python train.py --model="multi-label image tagger" --dataset="Sentinel-2 satellite tiles (TerraMesh)" --train_examples=72500 --image_size=32 --crop_scale_min=1 --horizontal_flip=true --rotation_deg=10 --color_jitter=0.2 --arch="resnet_bottleneck" --norm="groupnorm" --hidden_act="silu" --weight_standardization=true --depths=[4, 4, 4] --kernel_size=3 --stem="single" --avg_pool_shortcut=false --dropout=0.1 --widths=[192, 384, 768] --num_labels=9 --init="lecun_normal" --residual_init="zero_last" --optimizer="normuon" --muon_scale="match_rms_adamw" --learning_rate=0.0015 --momentum=0.85 --nesterov=false --orthogonalizer="polar_express" --adamw_lr_other_params=0.0026 --max_steps=7200 --batch_size=256 --epochs=25.4 --lr_schedule="cosine" --final_lr_fraction=0.01 --warmup_steps=720 --weight_decay=0.1 --adamw_weight_decay_other_params=0
Rows from block 5 of a small multi-label image tagger, named by matrix and row number. Rows with one number belong to one channel. Each number is 128 + 32 x the weight over its row's rms, rounded and kept within 0 to 255. All counts start at 0. Numbers have three digits each.
After each channel's rows are labels from the 100 images, of 14848, where the channel reaches its highest value: "lies over" is the class under the peak. Only what is clearly more common there than usual is listed. The data: Sentinel-2 satellite tiles (TerraMesh).
# convs1: 3x3 conv (model.blocks.5.convs.1.weight, 96x96x3x3, standardized in use, each kernel summed), inputs 0-95
# convs2: expand pointwise conv (model.blocks.5.convs.2.weight, 384x96x1x1, standardized in use, transposed), outputs 0-76

convs1.28:182117183104161161146138132166138123113153174132117145102104061092149147131114162144078109157097108118200138209156097137084139191124110112128138169090104098143067158105132183124090097143102118131161136164132137158121126164113123067043108189139107096147108136078080125152133098146112167086
convs2.28:123124172149150149109174149147096130112120067139112145107081133116134136104129141170168170139145155078103102118129143102113146152116111134124096151160158095116153110154124112170159096161093134117143099167103123152154124132161141131
lies over: snow or ice

convs1.8:114128105155122086086191106103162105095159068145142153134128105122137136169084144147146141118134163153142146111119098096126152165133117089174163135143103112132069185115102143088175069097112148166111159160075173166100178123112124090053157069127143157153138127070176110129059163158192133157
convs2.8:176148066159142066127074123114132162094096105124073096156063161164169068110057186135150156128179095170140158117141073113119109164147102121125137097106110134153082118095127120088080165179113072195122079117173170054118160170073033109
lies over: crops

convs1.80:141123167124138143093140120177125137088126115124117113138127106110131137058171199163190102141123159095170145141159157151138198155178162106187125126121092060097102192073103127059110085107086187069103132121115116093116176098153132122131187118104117106051134127130095157145103126142129137135
convs2.80:120121094095089150098113195098107160130152145120168205143200138141153148136134162150159128166142066087136119133107129105103145097134169122132096171110193187140119103084119151090157136113146127115144134125109090078132086107120137098
lies over: water

convs1.24:147208147114109156098158099125154065133125129122083113133125085078171121153166077121110148122113107187127132131125136098074117125075133145164102095156112120140148161128107131127091143169059126097181165097048131147177160116144190212138089176135093081117103137142141118105143137163106189137
convs2.24:148123106079141120110118100128169133088108160127152129110100116109193161122140106112134115111203120145128154164107170178149125144086121156086073143120084066104098124128057156129146061148104132148155209159154063161112116053151037109
lies over: built area

convs1.40:172152127138115156114167086108131165158172081152130127192133190119171149149124133156107137128032097121128097154094169113166106142152101069143146137070097141063122184146120143079168105177117180076121149114064131144168079116100112155142149118149148092083123159151119105098105095087155153102
convs2.40:092114082082104092065107091171121105100114133152107131111169121155157126153079132085166145096096112124061086143076169151119120146122115181199106126142128178164099128115051129106169175149161145110112144111127118104124133109061122058
lies over: built area

convs1.52:083190108118163100146147138164159096128084147125094141169200128139188153163131101152154141090122169148142144142172073151185115110083150161106099145191179140099130160142146154112129103102155101147143105127132168160105084111085160084071084101140105173078098131087096092089110168084083108095
convs2.52:153100124109069147073098128135162081200139119109105056078130150097091168117118124201137099130130164140201116134079128154146107169129133118101188098119117122120146102159101121134185112141120123129127125094127085135134090175044190097
lies over: clouds

convs1.70:124068159146127151096107117108119132103098110154115125135114043156137119143147115128109132081070126097105110125075126138152124167054124098139145152101152216174103165148154158092125094118135076181144165126132171196148196164079112118088139155097128134113088126142200091101141159131192146141
convs2.70:106207148115089134085119160103029172148093084134146099111130117115156098103101132126150209110110099114157092151117099118130093133105133126136132202058084123140116172112079086139096107090108106118100165147094172127104121131138112122
lies over: trees; water

convs1.14:144145206188161117148141109135178133102186092122102142135109147170147164181087144146206129115139155173123187103141105139132113117105170136176152084058173099089115125102126129094151121152131105119126137123065076158084076090116077118126042124131086128147137128170157137124117133114101134071
convs2.14:162108133094141149098143110104185152138188100147112164139088093092160162161115114131160112135163201171141153111162140098156142172162134131133095160161134123108079072118130129091125182065135121184115202156099132095116059108060112160
lies over: water

convs1.92:135101088121110170132135093075114143108175214098150097073111084098138093127119114154130120138155120153156133088104127134095084105189108177116116157119147181103153190191215129165104113133128137117119115101124101159159125200127155144092208052109129135149123089075123137112160108126137121129
convs2.92:118177103143117102155140133211159100104148201106116140150119138109094144112150142142141168109146094098071144101108065114168103098056110105114100171160150140127170126090123137075097087128156100111135121151168029140126133085130079155
lies over: clouds

convs1.33:218120163181159140131103125142115074167203146172142158141118149122121202085131099132127103101082098098135087075126110083143109115231156060089115152133140128157137155111191196138102113177075139118126143101086133134133120076122145149097102120152135125100124120157119126099100100129140130141
convs2.33:151089111147125158125067117103059197087099174146138142177103105211126143160137107090151114082121108228161148129125134155139177158191104146143125156117102078122108098154076132117112147117125104220112120136131167140124140138172078149
lies over: crops; built area

convs1.53:068132104125126109145127102125159114093089125108132131077169154173140144207131115146107184087156154166106170149140062128165132109080138131148176118129189165103108157124126104187132123202136073154132101123076217081117112079116112161087083091149098148145114132078118148136098144115098137099
convs2.53:092105105114177136132106124157054230173127120151119168166112117112171113126108121117094151130137124175110109127130196128086075127077155148123103143080112230091166101159159117110152122104162081112132094099130122111144128098145140209
lies over: clouds

convs1.25:155094101172130079108092098141154088114178104093131103156053079170117157144118112150142108129132105145164107178100069146171090137110146112143145155195176090152154080132100154120153105109138110129124159106083221149132133059110122099113108154133204087102146151168128128172094134162170154104
convs2.25:147129096096103140149085092166080106102119121128126117139111140138082156160123152148172174101111140095124147145110210135166119099100097134138129074091158081160137086132109105053108118103084117123112135137113124107103135117149067101
lies over: bare ground

convs1.41:139109122153143119178142132167153170152086093120094143173128145196151171119104126126056191115064148050095147099112107112150125161107133037089140141123156096134100115138115153100134111140145112134137128164151156152152132060104105102110060082117114131143153148120144164147064130115155118219
convs2.41:163115167196170107130145111151138104076117117138077194089110158180158039109085114078122137120110074104081137116124116130090151150131093097114143085162172111107120104111114079133156122082129125114131133123153142130166151220110102131
lies over: clouds

convs1.45:064154121119119093129125102089053085095097108152111084140114100096122095167121128131144138120095112102151106140117191128111106164100129136175068211175154129130159168176124178160159115115131178148168154114060153119165127078103150087134098138155089125170112115193111115193115129144159166168
convs2.45:066132193098151141152121185129117065108146155181096116182146122099141179160127106115135105117105120089055159116118138179165134118116132149231075138180141147142135115133090113124075178128177129171115089143138160050099172136110143107
lies over: built area

convs1.84:179200172113112068186148124138154147108145123124183150134081097108158136101153133097088125199086096122118071113065098092111140145144109081165122110131105105111175123170105145149138102129097181168101155095105177150126168094128146143144158089112125173182098140177128131077100124110186148073
convs2.84:045111113122101175097092139100059203102132120173201111132088121133122041104126164131181101155195119189135182134097137132144053187119113201138094184130110162134140160118100161115149119076096164178148120181152063172109160115123070114
lies over: crops

convs1.58:124247127204141099095132136182074051091134090129151105128174107147145135115085135119140118098127089071112132120100123097097096110066108146111132158131111131123104161181146158124164115142134129070140130115151160122092110100131144119220101166162154167088141131162092112143127140133109189112
convs2.58:092177092113134129162140078137106144143103131126199113106100148132122166128126124108154177120114133144095157114072080114145125140087132127114196126147112130098163110137143135155084138120113121132153089113081098106201123124139182113
lies over: snow or ice

convs1.56:106146106070098065139182061100136129104084058159097103152148142094129121142091124185098131100130175119107114168116074146173139124153107130128159180141143171086146110106173169082171170143180115176169130169171172181100092121122151100143153096115101122148062123115164118082111164120126114140
convs2.56:139175114165107100109121087166055121115173102132136144143116159124144084176126136174128163111186211144182180069127138132084133134156145105117025127138123106125104173124191149130105141180092141188135151129130103114116110172123129104
lies over: trees

convs1.76:115097115130100101147101112138147122110090085144155090144167070151134133159150180101208091134139128158161143162177171105152128159138114171128142091207111099071092121161151134123174095141121144116132187114086136122074108102110175172115050069095121109101100148135142193145107158097135066138
convs2.76:094154086113142140100143041105099155136104057148134108110113095101115114138076097168131136125127129084144076160110152105113094128150148066081135117081086107081126166146094146114188084157119106086110125126127106152166128147094120179
lies over: clouds

convs1.23:114087137177177126158161086141171157089138197128167186149151151169177123138096121111099130124069153118122107108139103083137125166122157119130117077144134121074176162169106113053108121087102120178140114130046119178101098164028118124120115109090138092158088121117131118126126145091150149096
convs2.23:179129144149092126129107128106148065184134147193159134146146172162161089136087119166143163077117144167129060182106154126162173132148115122075160106127105194147186101173184148088153137132179139112148099093091115155148147144154139095
lies over: built area

convs1.95:198148145099142173117162127148135199118161130143127146153057037131106118071146136165150103135117132153118130093125085127147100166100135144147147134064094134158080133118167169103143111066072167132121080066112106130115159110164128111111178113153145062106124144096159149074184165160114130145
convs2.95:125107144115136123082048114116150108111118171126186043126126138157067188137135101121149134144149184126176152129110089129155138134043105141108117132152125074127112130141132141082128179128147163098101095139154141138113058125096080130
lies over: crops

convs1.27:102098143124152162128160122140137105089103103114062063140172088115124144166156171099107116122108090099149137191141125107131092164071151148105140137077117077153116125120114105123092157169127078166173175131108091118101146133151078108106085215150106134204074146185131140107147129180094183147
convs2.27:086112184066098066152171102128153115134138111124158088148142098097149097167158088100107150122134128132108095095119099154123142164107157148112151144120157137111106100142126112183106155182166103122137109119148096172075108055109138132
lies over: snow or ice

convs1.87:090130203109145083118111116175083084085120176111095115156099102148123162122149154145175071099092192108174098139145123127133158196100151171155095124140139133097176167174157107103145070160166162139110155124113157181113145130127153085089056141169117135124085128089095134177123134107072140097
convs2.87:128157125089079113098112107091132129165117141128162135106142079146126168108111124083150121118107139120181126126106153096103151195121149090091155109052029118173117149032042112166128131105136113101134187103156161140071101105119145161
lies over: clouds

convs1.11:132108122154142105118104139140130093121085117121147142142115053118147148116089139138088100128048114149107126079097183181116150128110114076180136173152154153140076230141129194146097092123136134181125171139174101136148141117093177071126100104182151124122085161097149155138075151093161165154
convs2.11:164119134189173139112095141100110191111124095128118159142142156094208118156169092153110168086125111186096174143115108119143148035082154178143184121076135126124119136100107111146150151093147151104155156124087119164173097140115198126
lies over: built area