config.yaml
model: "multi-label image tagger"
dataset: "Sentinel-2 satellite tiles (TerraMesh)"
train_examples: 72500
image_size: 32
crop_scale_min: 1
horizontal_flip: true
rotation_deg: 10
color_jitter: 0.2
arch: "resnet_bottleneck"
norm: "groupnorm"
activation: "silu"
weight_standardization: true
depths: [4, 4, 4]
kernel_size: 3
stem: "single"
avg_pool_shortcut: false
dropout: 0.1
widths: [192, 384, 768]
num_labels: 9
init: "lecun_normal"
residual_init: "zero_last"
optimizer: "normuon"
muon_scale: "match_rms_adamw"
lr: 0.0015
momentum: 0.85
nesterov: false
orthogonalizer: "polar_express"
adamw_lr_other_params: 0.0026
steps: 7200
batch_size: 256
epochs: 25.4
lr_schedule: "cosine"
final_lr_fraction: 0.01
warmup_steps: 720
weight_decay: 0.1
adamw_weight_decay_other_params: 0
Rows from block 5 of a small multi-label image tagger, named by matrix and row number. Rows with one number belong to one channel. Each number is 128 + 32 x the weight over its row's rms, rounded and kept within 0 to 255. All counts start at 0. Numbers have three digits each.
After each channel's rows are labels from the 100 images, of 14848, where the channel reaches its highest value: "top examples" is what is common among them; "peak on" is the class under the peak. Only what is clearly more common there than usual is listed. The data: Sentinel-2 satellite tiles (TerraMesh). In brackets: how many of the 100, against the usual share in percent.
# convs1: 3x3 conv (model.blocks.5.convs.1.weight, 96x96x3x3, standardized in use, each kernel summed), inputs 0-95
# convs2: expand pointwise conv (model.blocks.5.convs.2.weight, 384x96x1x1, standardized in use, transposed), outputs 0-76

convs1.29:080084138145108112095085116108089065174164102134117095162202086151093147125081123143125184146124126122128069150149216086092080127141103124151142178172090118080057148126143137166097168135118121074156160122139124113140109142125157137116098129165141073100190136156121092116167168155153113163
convs2.29:168127067093154170086098141133116091135141103145139131111120172136133141057135185135142127111143155141104155089119098176170103173151115119116135060099131141171162110118131062166122217149158124126139084176093156149128119109132095108
top examples: water (71 vs 40.4); flooded vegetation (27 vs 10.2)
peak on: water (48 vs 11.1)

convs1.7:170150165134135124137142137141206176146131091164158127131179102113154126127124075125111174164177073138081088109125160162114141091157175155113154157162106102107148055106077115137077105053101074118116133166122126131096154118165076148136158151143178147090120177166173122137060152127162131093
convs2.7:091145117087159149104085147125066171105126184104126180170133158094137169187140137160089132156179107168101095101126171104150118121111134144146066122143085147146106100082155127109148108104240136105121132155101061101139104151160085111
top examples: water (76 vs 40.4); main land cover: water (52 vs 11.2)
peak on: water (40 vs 11.1)

convs1.81:154137110128118129111152100147113130070121127129110096134101053103119106090106172108091111108052113120142147129116151106176136148087123099155114161078158149167169146225172128091139146111146113108130133133164115149153203119118153098167143136144105152092062172203080132188122087085162125080
convs2.81:087142109121050115123132073167061106200154107143174190120142099128083155111180145129141123155174118177169097191163136096142109125145128126166118117075113114156107107115099079097061104153146138156152126130114141136109071168056150149
top examples: main land cover: water (52 vs 11.2); clouds (34 vs 15.4)
peak on: water (44 vs 11.1)

convs1.2:088167158133066084096109100121121086086156065173119160137119104148103122131141109155186174115118162178122083121097178129137146094139120097174120108123124170146081091103139178074172130199109170098119129073101172098123132188126142127142123120150144220112156129132158153158078141073117139119
convs2.2:115087162079114087108108105082108150137140076097073092156066114115081073109154183163160126115138154149139118117135124139130116096074129087088068106147115127123146187173158150138136121113176134142096109124131107137092102124140109115
top examples: water (82 vs 40.4); main land cover: water (64 vs 11.2); bare ground (53 vs 24.4)
peak on: water (42 vs 11.1)

convs1.20:114125138101147139066117090107168125135148132152122140122131089160103092130164125172184134108032170122149133136174131085132132098132100130185133105151197067175067143094121142151138090074114110155076123114173121113124162139206155111118149148136189127121184096125112139104108142084203128163
convs2.20:107085112151096102116160070087127057114147110144145188138141118144123136165083143109153092148175162167113125149128138119123152139112140131139113046084136100151172142163148129123101089107101173117164117103113104182163182129117095144
top examples: water (69 vs 40.4); main land cover: water (38 vs 11.2)
peak on: water (35 vs 11.1)

convs1.55:170201205147120101069109107181144083172114092162128085117143061148148111128077125148138123111166103146113144124177104141123157117132154170118110109135136117096098111147099138120143140086102118149110175184119164169122064104127144059116122184194135147119122076141089121186107124149148189082
convs2.55:100173075187056140106149131133097115128147122136078074162161077156088140131115100134093121133174124084107124141095161166110164166106107087128117127112122127124145163085142115107188023126118169117160147180092110113137162163128101069
top examples: water (65 vs 40.4)
peak on: water (42 vs 11.1)

convs1.88:126180161135096165126140084213127129189130117145094119107110113152177127142184127148156134140132155167122162150169136137135236145136125146143183109159037108130111069123122089083129059074142153088108132124135096062108094103099120125137104097090131098130096117131120108144097148136148085088
convs2.88:149150109095128105148134124096090122103117092137173070133145155169113103118110126094103115151116164139163068164078163127098184103153136137082181171121122147125179136187167096151123184119123123151124129173080130108096113120162177133
top examples: water (72 vs 40.4); main land cover: water (61 vs 11.2)
peak on: water (40 vs 11.1)

convs1.72:134090093137128150146104175123089118107148119151147149138149035130133129094126103200121141128165132119158054107153163154157126186159152148150174104042094069068122105089134079104113089129084071090132082093118167093153208158156114157107122130119154132157108126139131111138138085142107153146
convs2.72:153084152144069119171059130149128138172153148108166129112148105147079133167094152173148075141123146054114101098140154132113094005148119148112099128169076147109090136070173111144119133095165139132148110082093114151083183113155126112
top examples: water (85 vs 40.4); main land cover: water (79 vs 11.2)
peak on: water (36 vs 11.1)

convs1.89:129146164113108195102102088145101170120193114155123115091124145110102116116121103107168073091145142120171137119079199088127181127094062140165101134063174119145168158158101170084123194130083127190098103122090098178130147112167157065113161129119178132102083097157128122123104118123107119110
convs2.89:154139131124168133127161172199129145176167079147135171083169151127123084168124141152131110156118120091134173157141124070151108129077140115124174102086234188166183122067137119097178102102130183118149101160124069144193129145139139117
top examples: water (65 vs 40.4); main land cover: water (44 vs 11.2)
peak on: water (28 vs 11.1)

convs1.15:141088147120106116134103103137106122150124043140139159148158160137097161172107125166135129091107130165147187144201096134122147134195187094161124145153120163126047130120102205159176095103102163077089109119111081155131141054129103178130099085109162076125130074121108122124085115146149136121
convs2.15:157087157161137101134201109147150081117118127101055144109093109152154153152158094099132118213130126141187154144129147155099088154127114183085159036137092072126141104226111117095186144150091163120110146099130150097145114077099124091
top examples: main land cover: water (36 vs 11.2)
peak on: water (30 vs 11.1)

convs1.26:153076113108128123142093120146123146175086153097116072107105131173080126142126133120116200121109173147158117138114108163136152123173144044130133115046163167169162099139104122132069169124105070117048127129159097206110167167116127115115129152059113169106105170148164117122161164147124113141
convs2.26:161152097105120105133101179146173103129155131135058109173160075135145112175164138141077121162111105140155120161153125163130177157133154161128093082137112173132093135127160113161156116194186108156132116108135109090183180091094122125
top examples: water (74 vs 40.4); main land cover: water (55 vs 11.2)
peak on: water (46 vs 11.1)