config.yaml
model: "multi-label image tagger"
dataset: "Sentinel-2 satellite tiles (TerraMesh)"
train_examples: 72500
image_size: 32
crop_scale_min: 1
horizontal_flip: true
rotation_deg: 10
color_jitter: 0.2
arch: "resnet_bottleneck"
norm: "groupnorm"
activation: "silu"
weight_standardization: true
depths: [4, 4, 4]
kernel_size: 3
stem: "single"
avg_pool_shortcut: false
dropout: 0.1
widths: [192, 384, 768]
num_labels: 9
init: "lecun_normal"
residual_init: "zero_last"
optimizer: "normuon"
muon_scale: "match_rms_adamw"
lr: 0.0015
momentum: 0.85
nesterov: false
orthogonalizer: "polar_express"
adamw_lr_other_params: 0.0026
steps: 7200
batch_size: 256
epochs: 25.4
lr_schedule: "cosine"
final_lr_fraction: 0.01
warmup_steps: 720
weight_decay: 0.1
adamw_weight_decay_other_params: 0
Rows from block 8 of a small multi-label image tagger, named by matrix and row number. Rows with one number belong to one channel. Each number is 128 + 24 x the weight over its row's rms, rounded and kept within 0 to 255. All counts start at 0. Numbers have three digits each.
Before each channel's rows are labels from the 100 images, of 14848, where the channel reaches its highest value: "strongest on" is what is common among them; "lies over" is the class under the peak. Only what is clearly more common there than usual is listed. The data: Sentinel-2 satellite tiles (TerraMesh). In brackets: how many of the 100.
# convs1: 3x3 conv, stride 2 (model.blocks.8.convs.1.weight, 192x192x3x3, standardized in use, each kernel summed), inputs 144-191
# convs2: expand pointwise conv (model.blocks.8.convs.2.weight, 768x192x1x1, standardized in use, transposed), outputs 156-207

strongest on: main land cover: water (36)
lies over: water (33)
convs1.51:147159142181144133136131116147114113109121149167134103165107117158133129164104133146125141076136144096128109134151055115127133139168131098143067
convs2.51:148092138154095138145155083137091138118142117164112172099118134120143163150120147148108160107133134130135141136126123125150100115141155139116123110145173117

strongest on: main land cover: water (28)
lies over: water (29)
convs1.60:091156149191158097110155126135115151139111137176119071154126147109091104122124145123141130157144081134135163135128123134130153168130130163117129
convs2.60:143102128084133120122155099142165082104119116163184140083110138123099150166132123136193130197139133133136117142137146125131155133162110144158183122112146119

strongest on: water (75); main land cover: water (52)
lies over: water (49)
convs1.40:138150186105130179122117153176143137152063099144156113141122128131172148117107135146126099210103180119143159137126113144144110154104128131158128
convs2.40:129122127107094151111144116121144138169111130118169107087151121160137150121118119133148127144108163138140129118156121125144127124153143158127147157099165115

strongest on: clouds (54)
lies over: clouds (30)
convs1.175:098146128124099133117139104165135099114143144124169173172138124127139134129149147100138107176114155098122133159150136097138137157128119137109137
convs2.175:097119058122140114103139112108114078127134171151146156145148109101126163141126122129098107106149158103099103126139143125149128117124099130119096176133147123

strongest on: water (74); main land cover: water (55)
lies over: water (31)
convs1.165:093119105114111110109096089155133099117151165128112109082127117116181133139109114094107151165146132114119128123108124101143150136093129115118115
convs2.165:110165110153112095135135166126133156111143133142147127144165146129164146154077122126162120118110107101145154120131126181137113120137160136152115124128089109

strongest on: main land cover: snow or ice (37)
lies over: snow or ice (37)
convs1.100:151098157150179110162128123140127169181147114125144148089143147158107134149136178120109144147121141171139103150124074148119172127109169161079122
convs2.100:148124110117123072128106158105122112106179134161165133137162151148073088094132177104124152136174181167101117113125176119135155144095147111126126133136127166

strongest on: snow or ice (67); main land cover: snow or ice (46)
lies over: snow or ice (57)
convs1.3:141148113153110152166150141140117161105152142098118128160121176139122144105122119144121160095150141171135139140108153125122108125095163145138166
convs2.3:122112137124170113146155109084153136109121093152147114177178095165106151093108125102145102149110125148146106176125151114152135132118088111098093163145129144

strongest on: main land cover: water (31)
lies over: water (30)
convs1.34:144094130096160091112115132100148151104130126107127129132095129122168099104090135104099098127086092133121173174112148139143141121127121185116111
convs2.34:123144137131155164091094125157137105129124117125139112138128119092135074093091106129154115128120129156144124137101086116131151107128151138117144077118185092

strongest on: clouds (94); main land cover: trees (61)
lies over: trees (41); clouds (32)
convs1.38:124126127100118117145121122135127114124119119119120124102163162130122137153146181130131091166163147124158156137140068106138153114135124101149148
convs2.38:137125169168121128071125145132128111118089128148132095147185125171114147133107091107144116115151109152102108198097148149122168140136129140173121139156151154

strongest on: snow or ice (54); main land cover: snow or ice (39); main land cover: water (33)
lies over: snow or ice (42); water (27)
convs1.80:088121141139135139143114125111082137171166103182080100121134135110124127122097133100117129134100136115127132109126089080108144130105151133074105
convs2.80:117116142117178155150085175203113126126115153147150122106113104132153193155147158129150133107078113080126112153151072134122138137129096168138123143131168191

strongest on: snow or ice (57); main land cover: snow or ice (47)
lies over: snow or ice (44)
convs1.187:100188153133162109156116189120117100123123133121132093118135116132185100154112126140121142172150141167146139134135134127163180121139136120126151
convs2.187:127121122096095097122155190151116091121114133120157125114130124129112102128062132162125093190126123153123132113088137112129132112119113126158160136134081205

strongest on: main land cover: snow or ice (33)
lies over: snow or ice (33)
convs1.140:120107173155092145125108117162202150182139118150118121089147122131126127112159176081164094120110134128150110159149098147132154107145156127135133
convs2.140:137092155128113123151116136137097126176115120148144129103092163129117119185100172138112110148132135133110102115108138112112180114146105112183132118171137148

strongest on: main land cover: rangeland (48)
lies over: rangeland (50)
convs1.125:133113122112168110098151140129099125149134110108150098112095126140130122141119151164145091091156097129127122114142127129118155116117163137105137
convs2.125:093166127175089100155163129148158146132140142120139134160126164115117129156152135113134132116126135162140150143121099123102092147152133132143134117132124162

strongest on: built area (66)
lies over: built area (33)
convs1.50:152104114085108181122108102162130155134093082121133141141139091126073133134135146134120152135132152172164095102151105110108140133114134122125144
convs2.50:119114150149118137153105100108140141120134145094099106130177103185128185137113113108160156107098129114131140189129109121117110146123097153148154146129119121

strongest on: clouds (57)
lies over: clouds (26)
convs1.126:122138132118147133147090131134135148114121133118133109100138136141126142097124131139157073086084126134141117077127109123149116114065104099114097
convs2.126:104127122085143119117113115177154124107177116121128116140127130142167097138120079132152110087110100132106114135117158123132114116142172148124116132115142103

strongest on: bare ground (54); main land cover: bare ground (33)
lies over: bare ground (30)
convs1.119:109133155083112130116121117074102163111104138127116085125133104110122120108101136113118124098129122145125178111151105112140128108119117161191124
convs2.119:195097146125116162129139137120125156140180093119116164134146132142126107118120148144143158138151150165094134127085130120123138138110133132115115148128098140

strongest on: snow or ice (87); main land cover: snow or ice (64)
lies over: snow or ice (65)
convs1.42:101134159136136149117108120077114125137130137114111128112115141096135100117113146105142158127094097137117180123103174110122123115128131143109102
convs2.42:125104073146142088126151135117108106159136123167181110116117153157120137155183137123130088154109144162080162098119085129147079127109146136138166132126136147

strongest on: main land cover: trees (41); clouds (40)
lies over: clouds (25)
convs1.139:128140120168141127166151119200122155137116157124170113140091090099113144150135087204163099100101113100110142113127173088144151142179112179132133
convs2.139:126119140117131087124167102143118075140115132142117175147157125115091098113068154110137154178114161159088089124174135133124107151141129102134088103107129131

strongest on: built area (80); crops (74); main land cover: crops (42)
lies over: built area (27)
convs1.99:182131138098176162125132102095101128121099147101139163121066096141130149125168144138163151132129152135193101189158117135128149120122115161120138
convs2.99:121162125128112131133136128088178119152130126065157126114099125141146138139111171130117089161112120160143132126142120112102109131108138097143130143164155102

strongest on: crops (71); built area (70); main land cover: crops (41)
lies over: built area (26)
convs1.168:129121100130062115109130121098131140099126126096093141135131100097091118144105140087149115127115137140108112099125085109131172090124114117086132
convs2.168:114110118146142130155135135113137088113152129061126120190120121064106172090144139109120134154142119125064135084154122115154158136134151094141120163127134098

strongest on: water (81); main land cover: water (29); flooded vegetation (26)
lies over: water (52)
convs1.68:124162150146111135184141144128157128142149123132161054130114117153117119103133114154140093146103120151113158152124165163106166151145106162130096
convs2.68:128122110121128115166090063137155107136111128125141119167085059144086144136147132152167150117097128123105183189090148117114139120115127131149168120114116121

strongest on: main land cover: trees (55); clouds (47)
lies over: trees (44)
convs1.135:110109094158165113126191105125148100113131122157124102145114139111120155102107139094119132141128142141132115126150116135126123103111126121136123
convs2.135:094144087137123137107128097080143110120162133137142152139103132154108102111154129132129176138136184074116094150101098096155135087108160126162100120148163175

strongest on: trees (88); clouds (75); main land cover: trees (61)
lies over: clouds (46)
convs1.53:105142082103068103119128137135152115126187090102150165141099110133112121142134112092137136152121101147142113127183098128155157164086125103101158
convs2.53:107101123156081130165149116088135163137118119135168067133107189121156141167125122159133128145144127130167127147125138198101169130164125129135107163100131107

strongest on: main land cover: water (42)
lies over: water (38)
convs1.93:133160137146194117135170186153115140104087175128160141129117139153106120119116135194118184185134134109140133148124079129106102119158126159118156
convs2.93:078094125183114133131089121101142156110118111142102118154144108139195100138082144085144085140099110117143108097086112093179129161143166149127076168084113117

strongest on: built area (65); main land cover: trees (40)
lies over: built area (38)
convs1.121:162118152082103139133128112095162153122136089109147192151111098168137143105162175148151098115098140145137157134145142118184171121150150147108132
convs2.121:114083117111136157113138105159163133101119135133092142161147107116111131151135171090140118131126094139134103119187111133146111142143102155131122143116090116

strongest on: water (70); main land cover: water (65); clouds (52)
lies over: water (48)
convs1.52:123121076144112142143144145143150126152085126154139174158121135155139107131139157156100120123097087116139146173156149133155110114154149179131124
convs2.52:130124097110164109132110140163131106126128105120114131115124105110161110141109127146138150109113134127125132131104093123105117134122165118143111126126100137

strongest on: built area (76); crops (69); main land cover: crops (42)
lies over: built area (39)
convs1.141:143119172122149127171142119148143119180145119084166186125123112144103127159168134119131125111194182140159116117171170106151109151109145131123122
convs2.141:118124115155081125087125106123168139088171171113125127116122135137165115099186116101111144126125184145139146077160112076149150156124136133179146143130111031

strongest on: built area (79); crops (73); main land cover: crops (45)
lies over: built area (29)
convs1.97:142122131116140116116138129101094107074117105114098143106117113144131112088174122119143154101207160117145094118141145109100133116124127114132158
convs2.97:144128148166135129135147173165155125126130068087137145145138093106131071144092091119124125153107089134159125125090178115141126119115162115109130112136158093

strongest on: built area (69); clouds (55); main land cover: trees (46)
lies over: clouds (45)
convs1.117:138152132134079112118118112105132151129107143144132152083119133152162160115124145071132068125138088107122126141134109098133138101098148106116118
convs2.117:136135144127126128124116155122121095146114083117110134111141101163125131147104086129108132138110155108131121123132121114131116154128144133116123140152146103

strongest on: bare ground (56); main land cover: water (29)
lies over: bare ground (25)
convs1.94:126140120137129133152146166102121076119114132142128101124134086145134137167082126204126160092165127112152139110158177144122113137132136130145149
convs2.94:129113139097138099125143141112133155139114149123152143159133118165118157117102101119118104100126101107115118135172102166149150153128110139120123129180159125